A small image captioner, trained from scratch: encoder depths [4, 7, 7].
Rows from block 4 of the text decoder, named by matrix and row number. Rows with one number belong to one attention dimension. Each number is 128 + 24 x the weight over its row's rms, rounded and kept within 0 to 255. All counts start at 0. Numbers have three digits each.
# q: cross-attention query (decoder.blocks.4.cross_attn.q.weight, 192x192), inputs 0-63
# k: cross-attention key (decoder.blocks.4.cross_attn.k.weight, 192x256), inputs 0-85
q.26:190128094144129119133136156099098136169146135104097116155141126151132178091122144181134162118128139119091142121144105146142132116157130126100169106147145125119127136140134114149142125162108100
q.27:128139149152166113085135157101140132153185106151143105142147099096105163119095128164091156111120108109142141132136167142134107191137145139104163149084103159128109164144111114186112145143112097
q.28:148117150133144127098132087160141116118100126140186109116122160132137126131102136084150094101136126138109125141087103104118098150106090121184146121157140132147133078120097143102139135118121124
q.29:079132132121142153114132115132145106058102137152168124152087092145127113119133136115149133128130123161163103180119124126113149163121137169153130159141103114114140117127149147131139112171123165
q.30:145123130144123108147163133086120115129170109099157133125110120104103144134090146162124155158131120127134087111176149149114143094144132167107059124152131134129131156128147106113147076161094139
q.31:137162159119125144135127066113152115165163119169134117125114091106089137105106137178072117144151108086100146135130132167134168134163138103130173129109134171135125180146126128090117126104141104
q.32:082121131100130104116149153170148126071102114170125144086133116106120148166168109100136116137116134132158094087101095111150142114120131101109151090177111125111126084127149144091103131097143153
q.33:147127176156123140124092120134158139110086164122112148155145100112142147115140115114116129117108127149127114082150127127133103137117107125164157108115141134117142083083147122142098127059120185
q.34:107116139148147116157125164146146059112127125119126125120134164155156148153132072125173138120090145139146121158112114141117123125095103121145163122139113126118148081111122120159145117129150145
q.35:141133135131121122065131150110116184159137131122112144154145122082075137082104172137085126174152104114132146155137131132159119107123142132089138120143125150136097176137127117112114164147112115
q.36:117108093099148097147090126139109115133151148095109149114073125143177104115132090154144144136174118107160172134165160146140114145112070125091132142108108126097156140124141069140131137151148086
q.37:098130101131140154152127107102111106161158125108116123133144095113120153157111117160078148162158099140123111128146137159140118072099114169091156098096147148122118143148139094095138163121092147
q.38:139147144142104144123131105174154102114091143140163112091144133120145121154143158080135111145148164143128149117125088133102128159139133102181106103139093095123121105131175169105130106101129174
q.39:089156179096117130127124126172162132126112142160131152131129143127121145167150109112182136123133175115112160123147148072100132111146146092116128096133127100092116128126139114140128135149151134
q.40:119138122167125115172111106100131104104146145148160136139135098136104121089116172131143143103131123163139114158117153142096136151139092137131107130106163144108161063163100099151116155130120118
q.41:141160125136142109153116109161177139125116107108136153111127081103145174130116132128149147173127111111139103058117133100139148150113152120170148084118095148124149157130149110133098138148093124
q.42:125117121129135136109140118132148076099163154116147115119094112117145102146141077164146141121137174108136153137178120144098125153134114111117140114109115131103176089132142121094129095179099132
q.43:107133105118154178182072108138082104106120120129107126143095134153131152109126125137153114125102126169180129097105131168108109121098145099142115165128149123135108090143141114182120163102121103
q.44:132151125077135129144118152113072117152125180084101088136137151181140067125103115123180114120155093166100129111098138169124116123152127129121093114141126116150131140146110118165077101149121105
q.45:141124140157104155152116118162126135147107112158142123147143124151133092124139093136126115172151100125122122123101120153133144069168174127147159107102128150132157098156149142101125093132123191
q.46:105108151150162117073130143099117141124133118136141143142165168152109092145084069153114127073084128118122136147122113113120130133136115136148161139133143086119125127131128120133125147112123084
q.47:126110129138097153131105081119147126107123148157141117117125105135108141150143154111102125104155104111117103101110154102099142134167102130123117155136121143152103112127131139130126112130093175
q.48:091109155151136156153149149125124164169170151101152151115082131088130106154123113151102161138157102126139146148131158142124168142183101144117158160098118189157109157127108123130096122119094138
q.49:149131140145125129127147124085155130101169099135110120109123114107136101135115144150129117138124123108139128109131173146089129144140147149116131124108171115098157137162097122068163116117179096
q.50:116153142167118097109116111145140148164153098118113105123109146179144123130110159123147131133125162132089133112119139115185129165133070123109122106095118157080127146081087127118148108174151137
q.51:145153125146132087086128121130108137124150130098096115161137140175148130149141149121130170150127142141105153178143148089144110089121134130122157160132087135140152116117088107155144159157134102
q.52:138119133118157123142128125078099120138194153114111103143104120115116131130082134152096170090145110139141128124155166145136110151131107175089117155129124164124146142159101116188116129187119111
q.53:122144131097114136127102134150094144127085126133155140111142116140130109115146140090138111105124142152124100147123104108149128130097126091172122108119134096162097113129146152128106141093133147
q.54:114128182100063153130136097117152108101129092144109091162100134121156114126097119152138155113126127163163106115149110137116122088117153147138113125143143110122114096175155125137138130157122122
q.55:129099109132110085137124187104088110110150130055123126124186143114128109112122119141145150173129149117146152108137120152109124100164155096114106123138121151174143161140105145165165108140143088
q.56:119126130142127161110086119162148148107099116133151142099163118135131128109174158099133131092091160148138137129126115109141123162095133102125165122096141136122138105113130139110090126099128155
q.57:099124134136094151091137122125159121138085111165123166102114158124130106135146182094112133163116137063147100148136104103096168108110163125127112110135121107176145107150125150102151147106129154
q.58:126155157119097128133120147115132123134131170099116127143133143149159073164141133120115125191155087130102139144150151091153136098160111162116114142122094121131125137140101099121137130179125166
q.59:179106139152131130158136132107092139149165137110112080161091104109102155122092117141127142126137091128127126097120121124134111154132152140145137135092141152135133129149136097180140107147120096
q.60:110120149141111145118149103104135160155132131121137131127133092123145073148102112104126115140087089135152126130157150139149105107094125153132089151155143149128094139116163128125140112091173158
q.61:165126157128118124114160160101096139152153121116098136166125132114120110142087134138098139138165121109114148125132178156134149104139136159083105165110100117113111168145150091147132098157141125
q.62:106122142104130125140149110170160102087085127152164105103147144151177134124127090152162127088104165166158140121146102095127106112112140087191162132102113098128132102141139126162101150102156106
q.63:131081131122157126137104135120130125139156107114071119175106132123138130144099136178112127121144122144090141155138146133104148166158130130125101151109143145103143172145111088112103160137117074
q.64:157122115122103125123120118169164139081080114150157117081102110137145093129185126125167125127122130126139146122093086105099153129109131097160088099121119112134167113104152150104148124103121136
q.65:129173129099088107094173097133132115112078112140116147112154105123121160107183121147157106100132126158128150131144130128123174063145146127153127098107114128146074124105111104079124104093098097
q.66:135134152109097114134134129071112151161155140155070166139138112106108137151077126154086114119146132100151098158110138095132119157108176120104121119160112139117156162157115133164138140119145129
q.67:122123136127091135126119122175138104118108111152130162096152117125120122105146098095148100138094126140147101110110084133082129121107081122136134106113176132143119094130137161104136146127115127
q.68:161143118129183119132161153109106103153175158134119114148125152147096143159094123149088174098110140087123151138095136165156114158154118093124130188142145139113159152126154091163121130134139102
q.69:136101098120158152123140150118119187117130093159124121081102106180158121123158166142151161089093120138099143099145108156113164160129095117097119102150117106099148133084100121100148102145126099
q.70:145199137080123148115092127130138131134119121108169121136101124116129110089140132147123112117174154152126112131134108129087133141148108137119131110097133143140125128136101109141130146135132119
q.71:107162129118131129113181108123143184149119126111117145149156149148144119130120180128136098144125125156111147168105121101126130133081110124100123115147127143103097161088131128149092107127117164
q.72:149120149117106087114130129113124102142157140114122115149141117117120083153125131129157125190138090129140136116150176136148121093104143161079151144085126153128129172127115117117112099143139079
q.73:139120106138145140136140133109122143173143159084116136154086137102145125151109146159125094145176148083095138149148149148127149113102114130074102136118101144112119139140147105115130109170153117
q.74:106115135109186134127142142140144120132121155143127172137105155151093136174099130110134146078153121112132164131136101124143146113104124096142126182134116105089169098085169088136101160082126141
q.75:130135170163115154121115125129140139061123122134106133149173136123162102131147153126131147120112112141131096086132170155143124135124123160123142107073137132083143125151078132148187153117154123
q.76:195099133143124132156102148174076089132144145118146103088100075114121091139154088135173149162127102134158121097168134138131105116155145109137111180120124098127130124136102110122187125133130090
q.77:074165147111167151111101128119102092158153128148133166172100179131130127154079119109090138122123120149110117117110115123139071141153123153126129119116176115092137135148133105139134139141114131
q.78:091128142114106152121130138134156134117110096120144161131197147110142122108137132135166101124094111123136129110093110110094134123163126151156107102142134113117117108148109157116083121141115149
q.79:073146176145102147129096142114130133122130130100115154122153110133112167089106072117139126104165094150123115110119141069139075076107120166114151148144134132110109090148082106133179130139108138
q.80:142134147108149112134146139105111099155150152173138154115082160110146120180121145158082117145134169129103115130111117133138117145156167110129111133142108142125161157166146106112115123092103111
q.81:077142103106117122149137122147143137124104125110158138065133140143091150127138133111124118140137096175155139134143093130140119164128127131159099114159150124156129089131131123109125092135111103
q.82:103127107107105122110107172095133102106154115132151102170124106139129135121159147134111147137147139129082134112169133164150131122153116130087093121116120140087129131135149112154163108128137118
q.83:155156142135155125127126133098105129115182130125110120159130124115114122146122127158122148146155151103127144139132161144122133115136109150113113134138125155098136174168100113146114122145148067
q.84:154107117111134079150127142120161114171140144154103169175172108156124131142127137142126093116147115176133148179142165131141133095124156131143152161127137145143159142115136133129124099076169103
q.85:172133129124091142133138149080112119161126108105132111153094121130109136120119096092122117141119122162085079133158162132119124110138102137126100159115115129090131136112111146115159082138153131
q.86:105146117076134179153134152132131158069158094169128139104144183158126110143130170099125140128121125111121098153118106137144161124155137113111145122150147172109179104128166127139151134118085165
q.87:121145097139095164129114071131114112113115124153177135112083130124126142125144130114115128111137154129099146089127115160105102154149079163149057140094147102137104147148137090146136146131110074
q.88:112145107078099091111097158128137125119147106136140129106110117101153140122182114129156147122140148156144138104144133095135134124140126185081123088121158100134121119127135128111093083135139148
q.89:139123131153094132108111117165170128103086141136145115091109118165102123131143106116141117102097093113128118096137144128089123123130119127162115136111131112112162099128121130089149137126080139
q.90:066152129168164144102105098134134143115103104070108147156133142142154172117124122157133119104145153145112106099168101095102122109126066126099134136136097112127135135134121121133147094149088122
q.91:149109132092109122112159100107116137105154144158105122138159132149107151127139113129116184155121115152153123112158190125160103127145113170135162176124138149101096114136106114131103132135100086
q.92:143109156118076127136141170144154139076126149160164107125172142143095119125143143097161087124154135145125109147089110153138138093191149173147149131141143084163121109120124161111150106084110158
q.93:142136144144137141160130120133102154083132118068116120118113095110122109120147098116138112175148086139133138107162117107128154120076151152136114082125112140132092152117085112130158114114157168
q.94:179155148114104080157133124148126075108113136088184110051119123121079148124141087126113151124132121123132137078146116145100126156149122126127130138152122122146118089108135099112121101126080090
q.95:151108110142199153119163135137103159157122147128104095134097130129155134167114166168132145137132146136102103141128101109136125140111164117117104137153116127114174170123116128118150141160113160
q.96:110112133167096106112121124149110159096122119134149132130156123134120143113147135112170122115157141146136130149127064152109123120081115103151095117131132099135156093154156169137128132109098125
q.97:104146113151077119073138112142172142108070125153157133130141101150130126106146146103152161130098129115133115147152107128124133096130130099147123140136092100149116130090156146116122160101118131
q.98:150141118150096160108119104178117121132062137148125131120171146136116152104143137095146065108110148119114115163165128139124138097103128096122124124181115121137123142121138136110156151111152165
q.99:119109106163141131119187137094113118156133094160121166108125083149160139125138134132143142131144130092130120162144106119177140093104104132125137137103085119123097182150132112140126140128150181
q.100:096099120122159088141127145113118115151153110121081136184093115121123131152048136141125132159143131108136152153118151126120104153166118148127162146138139150144132152132085100125123147127143161
q.101:130148113116147127157092136099126128129147128127125111150144118106193137164080124158081121132122091167148176144136108130132133125098125159115132115156138121130136156111148127162128146117147153
q.102:120145129083145178096104131088122141119148121103122149181113129117166106117134166122127170160150094108139112130146154071173133106121133138111146134122136149128095132157160074159140144137129148
q.103:117118133136157092160101148139168174128140107084147133137099144097097118087105084116156129118108097134129138133173114078105088138121151124095207142120154122153161088106153127123125089101096124
q.104:071163129141093148086141112158155135103113105113159166106143150127091142080117123115142133138100139097122099144115108095130122122112107112163114136140138135143106125144140139131160139101095131
q.105:167144128152082132112138108140140115137111126132120122111156113149123120093147139134118094087139118115133127114138120188136152108129106112169138149134124115151127099083143171102123153106102134
q.106:100147148113148120132169114158123120071098117105135142121171124150124147117101146143140140100114106106124157127130148141120164104087124124171115162152104121127104118138114082135125144093125105
q.107:130117078099113150142110128147157153124080130136145133108140121154171142117126191098147083123090167145142157144120119094085125144117126112148139081125131128157150132120115147068118156127127170
q.108:147152131114155143137149120096083104166132132117109101088109115138150125200104112144099127129115111114085135079130131131152133160113107153095140152115101129116108147093125125126141142114081116
q.109:122124094096144142129101140153134181111097094102139144125148137088098111105124126083154140116086147123134102170093064115115121143111133111157114093136112107125121108127131175124118097114135177
q.110:132131174133132120102126156103128085133145133079073132139147120140107136122103084153147156138134121118157137148098176127134136138145142179072155103111153117141151142134118134147165130143176090
k.26:146121133125144163119156163140153167185105164152118128165143161143162130084120162122127118115131132125108156171132159134152135146150127131145140142163189100079160110126111134120092125128143172167170131142139143131140101107126149093165116159151144131142106122
k.27:129173155174148165143155123147137132144131150114146118132128145128141126153172140159143153144115167159143158145170136169128118137153094155147127133131181091080133162162109151150161125124149113112139167121150153145138132111192140142135116129146109126135159155
k.28:094083134143167131115129134143139124128110149151166141130135135131167155096120146193150120151150136162174148182144140155117127134102168163114142151121153127125153152103149153143159125166144116109148159135108139165162129142133161155154126119152163140132169103
k.29:103094108126105083128087114151093103073115116086116102125093114115109099122145116130084118115098116143117090106139093103121116107109134126096086101097111156138099119117111113107122148119106086087100112085129127158102149124105110147116134104098110124133147111
k.30:119155075100109118105155117176103100101132122112120158087131105117171120168136143131156156154126168145153106122111095163117113108130103133134146129108147154128133173158170095143136146163124131106117136110119113159114118142139176171089139124104169106121144149
k.31:142153121153146141151148094128123119129134132113122145123157126161114139132159149158174151143120165132117181108144122119135125146138140136095142136126141164152149142151123153121110078117148094131141126167170139133130131139160178127159158134127109078098197138
k.32:170150137109144115156125146111125120118118118125150165141154131142136140173131120139115115156131090162102136148124102136159177188125132112153141111138129118143170126114139120132162162134136147118127102131129149122109158122152147171173158142144144156156138154
k.33:134106129150163147136135135135123129142132135145125122147151130128151125137129108107133115126138099145119133125179171129130147114112180151153128174138138068095144135131131098102112072120149155119176147083093141142127128116093117144098105117120122104147140133
k.34:115132111155102094134146175135140095132161146117105127142130114124180110114184148180141112104141148181137166135144125168117146101151155098129115127119138136151134135132138118133110119145131107121079180154117132116124099159149130116118098129145087114127157122
k.35:123134125136117094179157109116123127130133133109098103113127106124105131122127126146166112148130090156114108173130134110124075140141077113089122097137143127146142090136117105157158113117185135092168132114114103140106112097123123141106128128140161085145159121
k.36:113135159102143150135097160057109116125127141118115122102159116084105145124136139103118131157145098106137141105114108122115155120086129117074127125137117106093112107140151124106161106128101142115148089125093114128140165118102110115139139104111128151089083110
k.37:114137123092157140160122134115109164134110151122126154145168122131138126063119126130125115141134090154122131134098103100134114139068121149100089134104084115150134096117147142107087114105137136125138084083144136132132150148116120102138147198113170154113140175
k.38:176136089119106153136136110164088129092120154098154098129134138129121089157125100135118120115127135126161104107129122105119131125102117172136124104163162135124135116165124142108149092113139156119160111096146166164156144134113126139147092146137130127145124128
k.39:124113137100093127153156115108112112118132120123140107105104130103110154146102132108115145153109139134183114132138124103135112085101119163137123055101120104123097155153123118187173199129120130101170113121139115125122167140144141145106169123121172127123132166
k.40:104100127121091071109129143121114114101112113088118102099107119127124109091097123128078106098109148131109073117163092110113113105084123083103108144096131118134080102099075097088092117103110128107087122134108124088104122144133111075101117112127095128131112105
k.41:158173139092208115140092174171167152158134130127123102148125103154143159158149120127139195131128154158127106104162147144117142109156125155177181121146143162125138172175149111155143147108117118146120111128146105141125132097160131147116179112115099104126145162
k.42:127148166130122118109117133140152141124110153126087118131111123105132143137163111134126136147162131133118132131106149137123164123201202119115170122132121147137126141139156159193104171168151137174149123103113106111130143145149145168130163083112131138104139138
k.43:131090140107140109094105104105102109103116101139129128116096094126114113154133136154122098107122075149103105114104112098122112095163096116068097110092083128112129126059108105136106131104093086081088137119127125117103093097121102125102134110111066149106097113
k.44:137121118094123139082098118094121146132123160167142128161127142121136098086105108126131150133138080099122114118101186123137157153142123102080148138128150106102131079115136125096112116125157133164082104118137102121143117138114147090115102111122094155098066078
k.45:125083077106108108168111089132108120094123164113131133137134132101110085102120095132137149126129130112129102115132116114104138098106138151110123125142093152167137087125123150130132099117131111120149114096099142150115145095143135154155172150134112108124147079
k.46:162166138104138117133081173143152149148095165152084161167125145107134114101141154123121151136139110124137146120095151183186152175125163116150102132182133102122133139096141120125133127119148147135159102156152144135149088144157153140155113139120168129135115162
k.47:120101109149120111140164146120101093098162114130120120123125117138118123136140125142108125085126142158134065135144120130111086072106120094133083125098126155168070119126071102083083122126122145144103138129114161117087140117104126121156131118106124125176145110
k.48:143121138095132143109144135106091118105120122139133129109159125126096165149088083123143165098145113120124111086124100109087131127132135131162168118107123141126082163113133155132104120171131124140141179115127127085153153130138142154090128168140134120075117121
k.49:128178126134131135115125124165135138169082139120124116155116125108134157133096133126128118113122143150117139140114158135144106136133162114164116141116162121152132140160140129164118133110179143127164154134180104166154116152147141139133129171109150138143146190
k.50:150150147125147138128146122110154139158148111170126117137160100140132171139136167134152136173188136091186159121119141167144144121168117121147152168136139125101123163128187138146185154158113095141111117149146138134189157151133134124131158132148137145116138139
k.51:126129125115145114135145140156141137139148120136086110151127122124130129103145176127147144131162126133112113134127119125129141126149122101150132116117101121157182137121110133167190158146122108123100115143094094090122126120097131118138113133147164140180166147
k.52:147158165097156101121114159100140132097132109163155117106128144138126117118160134139139135123134129135093101126140119147132123118138080122116138115116140100127135134118104085145138137119112140084091135121113120121115135105143111108085146164153101158135101149
k.53:126134157091129149111136160121156135104143092156154109133130115128125157088106131145098110144149113139122120081098143132159117161140135105122134136114109139143136162076123121124096153154125098138082134126142097081123115142129131135104152106121104110113093110
k.54:106104103149127089165120096192111122152124128095131133088171146163154103175147104110151154137114132160096119194141137110084117102137133154138124105084106168182119128114099096146096164124148113115141132128118145146113126128088118122120136140133139133116151152
k.55:131144162096131148119120130123141096140168148158106132127106155138141103113102157102142103112107138079133146095103148128130149127128062137150117129155122097077133122139111146128132145155090130135145097119097150109097132086152095091088142149161108158143091148
k.56:114119175151123141142119168119136141161113104149122094160128133139141162124123150153125149150119160109155142139148143120127108132143126127107158170148184111089123142104136123115132135164147075145141161114143119153162165159120141130125142120163123074157136155
k.57:105123134107084122131128122142138122116124109081142155121124106110106142154103126105130185101109147124115103150103118106112110128123174129139118115131125200186122114159123145150156117129134100130142124131138103126110128139148118173133149129141114124126143133
k.58:113124127118107105149097122137113089112107116121115111123129140105104107136111120094129138126105143111150083121127116107121128126074096140116105097107049141134107100117110109090129137131126141137141122128121132145094152086084093133090122136127155144125132104
k.59:136091128173129129132141117172135094158164130147125145117147139182167126169157095140137116141152116137107126160179168137098129124177141176166142126119135126111123144130143145169121112098152147100105153121105176085117134099117123118150138122137107137145112096
k.60:102113109145084088121083122108120105090123120106106096135134114098114085101142149100118061111097109111129124125136097103104114111106131121132081114104086095102116079107124096085103137133071123104112096100104134129115140125106092109129149130096102126138124100
k.61:081146103103108137118119126130099113085145140097170151103157130126078095152107107113148131082087143144130106118122111115110128125106144175129092095118111131156102138148112126097151079107085124094139123118121128169125096145116129127157105165124151112101087132
k.62:124104129130146096122145114137124132111125154128075125134094109103123091129154149152127157124156157112145118153156137084116137124127160131098088115127092111180115129160129193161132138107074111119124140093124154114102145126196139144124147116108099146131085162
k.63:139099140124097111101134091150144133141169108145110150116123106139131120183125125127174196139132125125143148128163151154115110133171128119136157146134143137131141164152158155166162082103128089153146138134098123162136086114132134156121085103133090117133147135
k.64:104107080059107124125103106125102111091114139112099119105116108116135118133117140102101096111101121107089094097115112136097107114101101075128094108082098111131110115086110105122117127113115109106117097095096106095107117096112112096108114097105115120099101123
k.65:122131137137115140082116083123113154133122123125137095126153123161100077106137144126180115113105131134111150083111123112133107135134078137116100137115182078088135104138118133091117099111163132121143127134154101090128146155160168092157094124123096133158126144
k.66:108139076155131098110142129113135117125070119080139082083121123122136099177123123116090100085117126118104081149086115136124135104127139129137127109115107119113147161154108102139112153113112126091118120114100121111124176141087111123162184116135087098147142158
k.67:132128129166109105131122125153117107142165128085153145118163121126157145158150100156144152122131152115132149138110115137138125108150122129173147145134128144127158167135159162145139139156102112114124155146110140160130118146163142177144152151146139114163164151
k.68:137124109137134152154157170138128139165128131124119138104166138113142132126130119147145118159146147119101145173140121115112126156138101140121148121086120120107123142134141165138130093058130145150161129124151131134143088162134140108133063112122153127116136143
k.69:084154140145137131171080137100114119146154151147121106130094134110139154113086141115131130117108110082135101139154106152131127163155138105116192081155081122163128105135120154128161110137107131116080130127156150140149127124149116147082121124133137093077107180
k.70:112115191138133111124106127100142148105157096125162144093162117147125160117115153112169125141153105150159137119164143132112141158152070157121123150145123119092142113082130114111120099135094135123088092144128139101155147115145107128154177138176111145126136115
k.71:118111144156107103096160105154110141142121086145119129085082137077115125123090171117124111086099100112159107110083128160126109135119099131109131122154091139081113141121137102147104128160137113106139139141104137155141135108092116154123110094128142105162118124
k.72:124128160131104152111129136095159099144108073124146127117133100126092173100121133075106122085117118105087118089127114114118175140109144111113132147154118137122127116123103080077108102102111141094108119126118148137109105112122071062089108161095117127122087110
k.73:147107105104099137090151134108153111127146120116139128152119160135146125143133123164121137113102115116135152154131139151158121095170090105180117137115162140114135121126179163153106148126137111140102147145121099113130116131134128143134135132122132129165136088
k.74:077114099136127139171131130097093123112119141080142127072100126103110122153124101136086125172129106138127096111134100146106107094098121116105091103129122103090066105120110135104139137092090129115132136112159118108137123098131106140109113151084167099108147118
k.75:111147149154131121086120129073187096134138107125125186136142116127150144118115110132113122126178142148087158138104119114168115123121145130138144147125129125175156113089126080114080118116111130169127121166096127107142160168116132102129170090141153139082068093
k.76:144127121143144122146075155111165123102101127145104109108113128150142103095110094116123153133140118146117113145139117152149144141151103119079166128154078126151129131086111145120142104104115131110136109109110128099141104119120086141128136166148088159085159123
k.77:099117105136162103129092103138097082070145161092102143110140113123146080120113096092098150133113109109122086074129117108113129141063139150094101075110109110134083093131107136104150172125113141112182132087124134156089158113114131139141148102102155090109127141
k.78:154127081127150118129116104137100123121100139119125140137102105104122130123165126135133100122096139111099150103130122131116133131113142143138110075116100170151089117122070130120110117129111108098138133144100123118088175101104120130138173097079128088111099104
k.79:152161155113122172100160133130137165178134131133121160143114174174135129104150145134142123154119120140099176118118120131170113138167155109123161161126180104122134097155128135105141158140151122157123147152169076132164159150127180137122126125147104129118077133
k.80:147099091115118145125187075122073126107133126142157108103080093091137079157116128147170122122129141082109183104135141135107145100139105192109092079104121139106145129175116164137127131116096135083102163111135171160099114103119112114140098150152105110163141104
k.81:133122081118126129093129109136138107152073131142105128097120111120123108156116105120101116116112086141119119119170145134121123092100103114132116094083134162141131149124128113136111136137138101090125112098071133124136133108102109116121125121109163087116138102
k.82:087090084115095117080143146110116136108139071116123148142129103136097121121131126141099113121126134078116157126123086127106129066126130145171094095094133146142095117120164134107108145147116088131097111163105143109130156117119107098132185132083125153116107094
k.83:169153118157138142108137108112144156174125107170099142151126148153148163133170161161179100095117112115133160109137143128148129141157113140161133157109127113127151136133110131130089145162142122151117134158150137083127150127141152092126179122145079117118094116
k.84:118170182142094154150149147141136158130137119105156129175123107140131148134117176095126123073137124160117153122132131133106130091157170129185138160173121091128136154157124104124109123101142136147159128136162131121069068134127139109124098153139136133126118153
k.85:124123126100103107100105097144120099114113094087107118109140091142124077092095133078060126132093095118139099118136117101113120107098088118126114120115147157120104105120093092079096108142129111087147094122134110146135138133080119135139102131074141118139130067
k.86:116180132167131156128143138136110124151141166074161144159145138122163094121151136150140137122118144156137172147171132124100143140163121151169137131139182122147110137140129167100125081112134170188156131146146151156136147126162140165123161155107148129152163158
k.87:100103108106151143109124109131115107120130085120101145082125097100096116107120119094116099108113112078094103105131124115106128146097117132118108146116102107121114121105134124093104142136102114100103111118093150094126167099096131105100142119123104135093096087
k.88:163134162125132105119079132104113133111150084117146168155111105148090130101139146140118113106135132136136099068126088098127157143146128149123147141166117139124131123119160110136147143134122134158116113171140129116103129127123122157133178130131073111122132117
k.89:096094095092112113151123150193120093113117140122093144123135140112162107110087106107123161134103151135119097123150150120110106119111160070159128111120138137117120081106102084143075108127107108106158110078097129122138097100153104095104097118117167107072143119
k.90:173127134165141160108140111112153152167170084174149136112077118158114140138157127110100124125169112150167156130116166120168137100137145158118125152099167150106107122128093118120120170169113112123096180136143094123174154130128094167104157136142103117157176088
k.91:136147119152148132138107147119135102142110133124103124112127134130132116118129113118081098137130108129063117098121112100135133137121147133062123113125132101092114094115078110101121143098133169128129106147111103112109116098105100059108119107119123118112117099
k.92:127145137105089115110102112084136078125109118122125152133182130134133127162132120126127159134126122100116117119109129104084140133146109153125113142093153094094092141104129124122113093127132117131157108146128120094096080126146115123122108149122094110138120114
k.93:138158141137133101112119147148147159121124137150135088139131152150143175077112144088117145122134145124119109146159144171117115116134135114159123092145154120153154142132106121113136143112193131128144109125164106146153173137111156111149175116165146116133124160
k.94:127150158136144143129169174111135139147143135154152121125133135144143156156136104171132160116157162146110139151164126152123177148108137169172130140117176129145144136152115143154155115106124167118121129151126160171155116148148108106148140150158146139154110161
k.95:151157104104163127130084111135125117106134179172087132134092171134125102126101159097121103126147150117157099148136161137162086127125095097122121119119128125117099099131119129168133127116123127151135103068137101132114135088138117140083090068124129110135149161
k.96:135142130166108140129139122128110136162100153113108123135114150142143141116138118173161090139135114154095154140114128132135116149169111119136120134114130125095107133128139144150105180208157124120085172129126115138142141164151156157110179094171129120168135107
k.97:085113131157130121152124132104141134129146097130155160119120138106076129139129118146132098126156167119119116117095080089155110128149134165146129145133138116095112110120149154106162127117085122141100124155140125158115111164127133120147143193144129158114120149
k.98:147156160145171143119151150123164160177137129167139127163137146144148143119151150176144134137161141117145146153150135141182144147154132136172151160130182121124167133160152176165150138145153107152125124170148150148165118152167150162164120142162122155158161143
k.99:116119124127136077100114101108072156118130137160120109065116125138132094133096149162147110107087132115100149109102177109138130050123116135126105127088133086116113139140099154164130165131120109102084177170114117135135141146111150101139151122122091145073111126
k.100:171148118135138105161142139135125166153126137121116111137160107144091157164130146118138151167165125098156106128124134152107129129147147145125155099121126132115138157136146150125143121099153132148157159099138111158128111142150133128137122144143143136138159159
k.101:148097123107122109135161119138121113110134142114121128172091163081133120166120120122122098161117139158143120104132126101132149066128142159162091077118088135163102088156129160112147177142102109110109150108127105112080134081151118144135154141113103154128106088
k.102:142140136138121140126132110104111089107162071105149147109119122125140116109127106133124129072093128098128153111137090102139137133085119117090109152134124164140128152118170136116117109180153123144160138146122151125114158134128099132126170120091094118140118123
k.103:113106125117090149132154165132107099099154101111143128142154063124126135158135095169135181114106115132166127138129097099135090107130121119121123120119127142135128119157148126133147122133142098143121179124162102132123119151113145192121131122128166108148131129
k.104:127130146113159139132180133136107169212110110150095128141123105134135133137124122168123117134130126118142160133100168120127119140103150141142139154119160147124173171103131139168082162161187112131097157164118103140137141150112165122120135093109115088118147106
k.105:084120115172130145125137127162151113123171149129110125107172153114163089171123134134143114176139143127153121156108145136141124126152140116196105155121127099130104188115126134146126118152094137146125141142053148132122100155145153144112065116117126156112101111
k.106:134168160122140178131151136118135187155116162167122130161102160144134130114147136141144117154160128137136156146138171126143110169155165138143126146119166114138149119148100158146106107087176159174125163147157102140168138160138151116133118089152111137124112148
k.107:145108113104142094142124098170124138073114140110138089154140141125135088171179161147136141165121123127132089151135125135140128159137071111138148121159118126093141106126109067141160118100096126127134105093118131129122099100147140131155126098161151102194158155
k.108:137158151125131110124131119127114108089126116123115097091151133129088145144104122065137121122117103107118081127119157113093141122085127123090125134124116087133101124112130101119067111110069149114142149109111158118156146101140137117136100121125124118089084140
k.109:122122123116116104123097106174109137102116122094133099142104109084104076105130113102075129118112123132134090130098134136124096134088117107110142107102142150119117157146115100129141117130164136102113125109153093188097120128106143153108169099106132071149178146
k.110:116158131098117128148113116128162090142096093120099146161123107134088138089131157120138095095081088109091151111136105109094140137129128095195122121120065136146138086096101100086115105105139110135154108132111129091100130130155119101118154132139142134104115102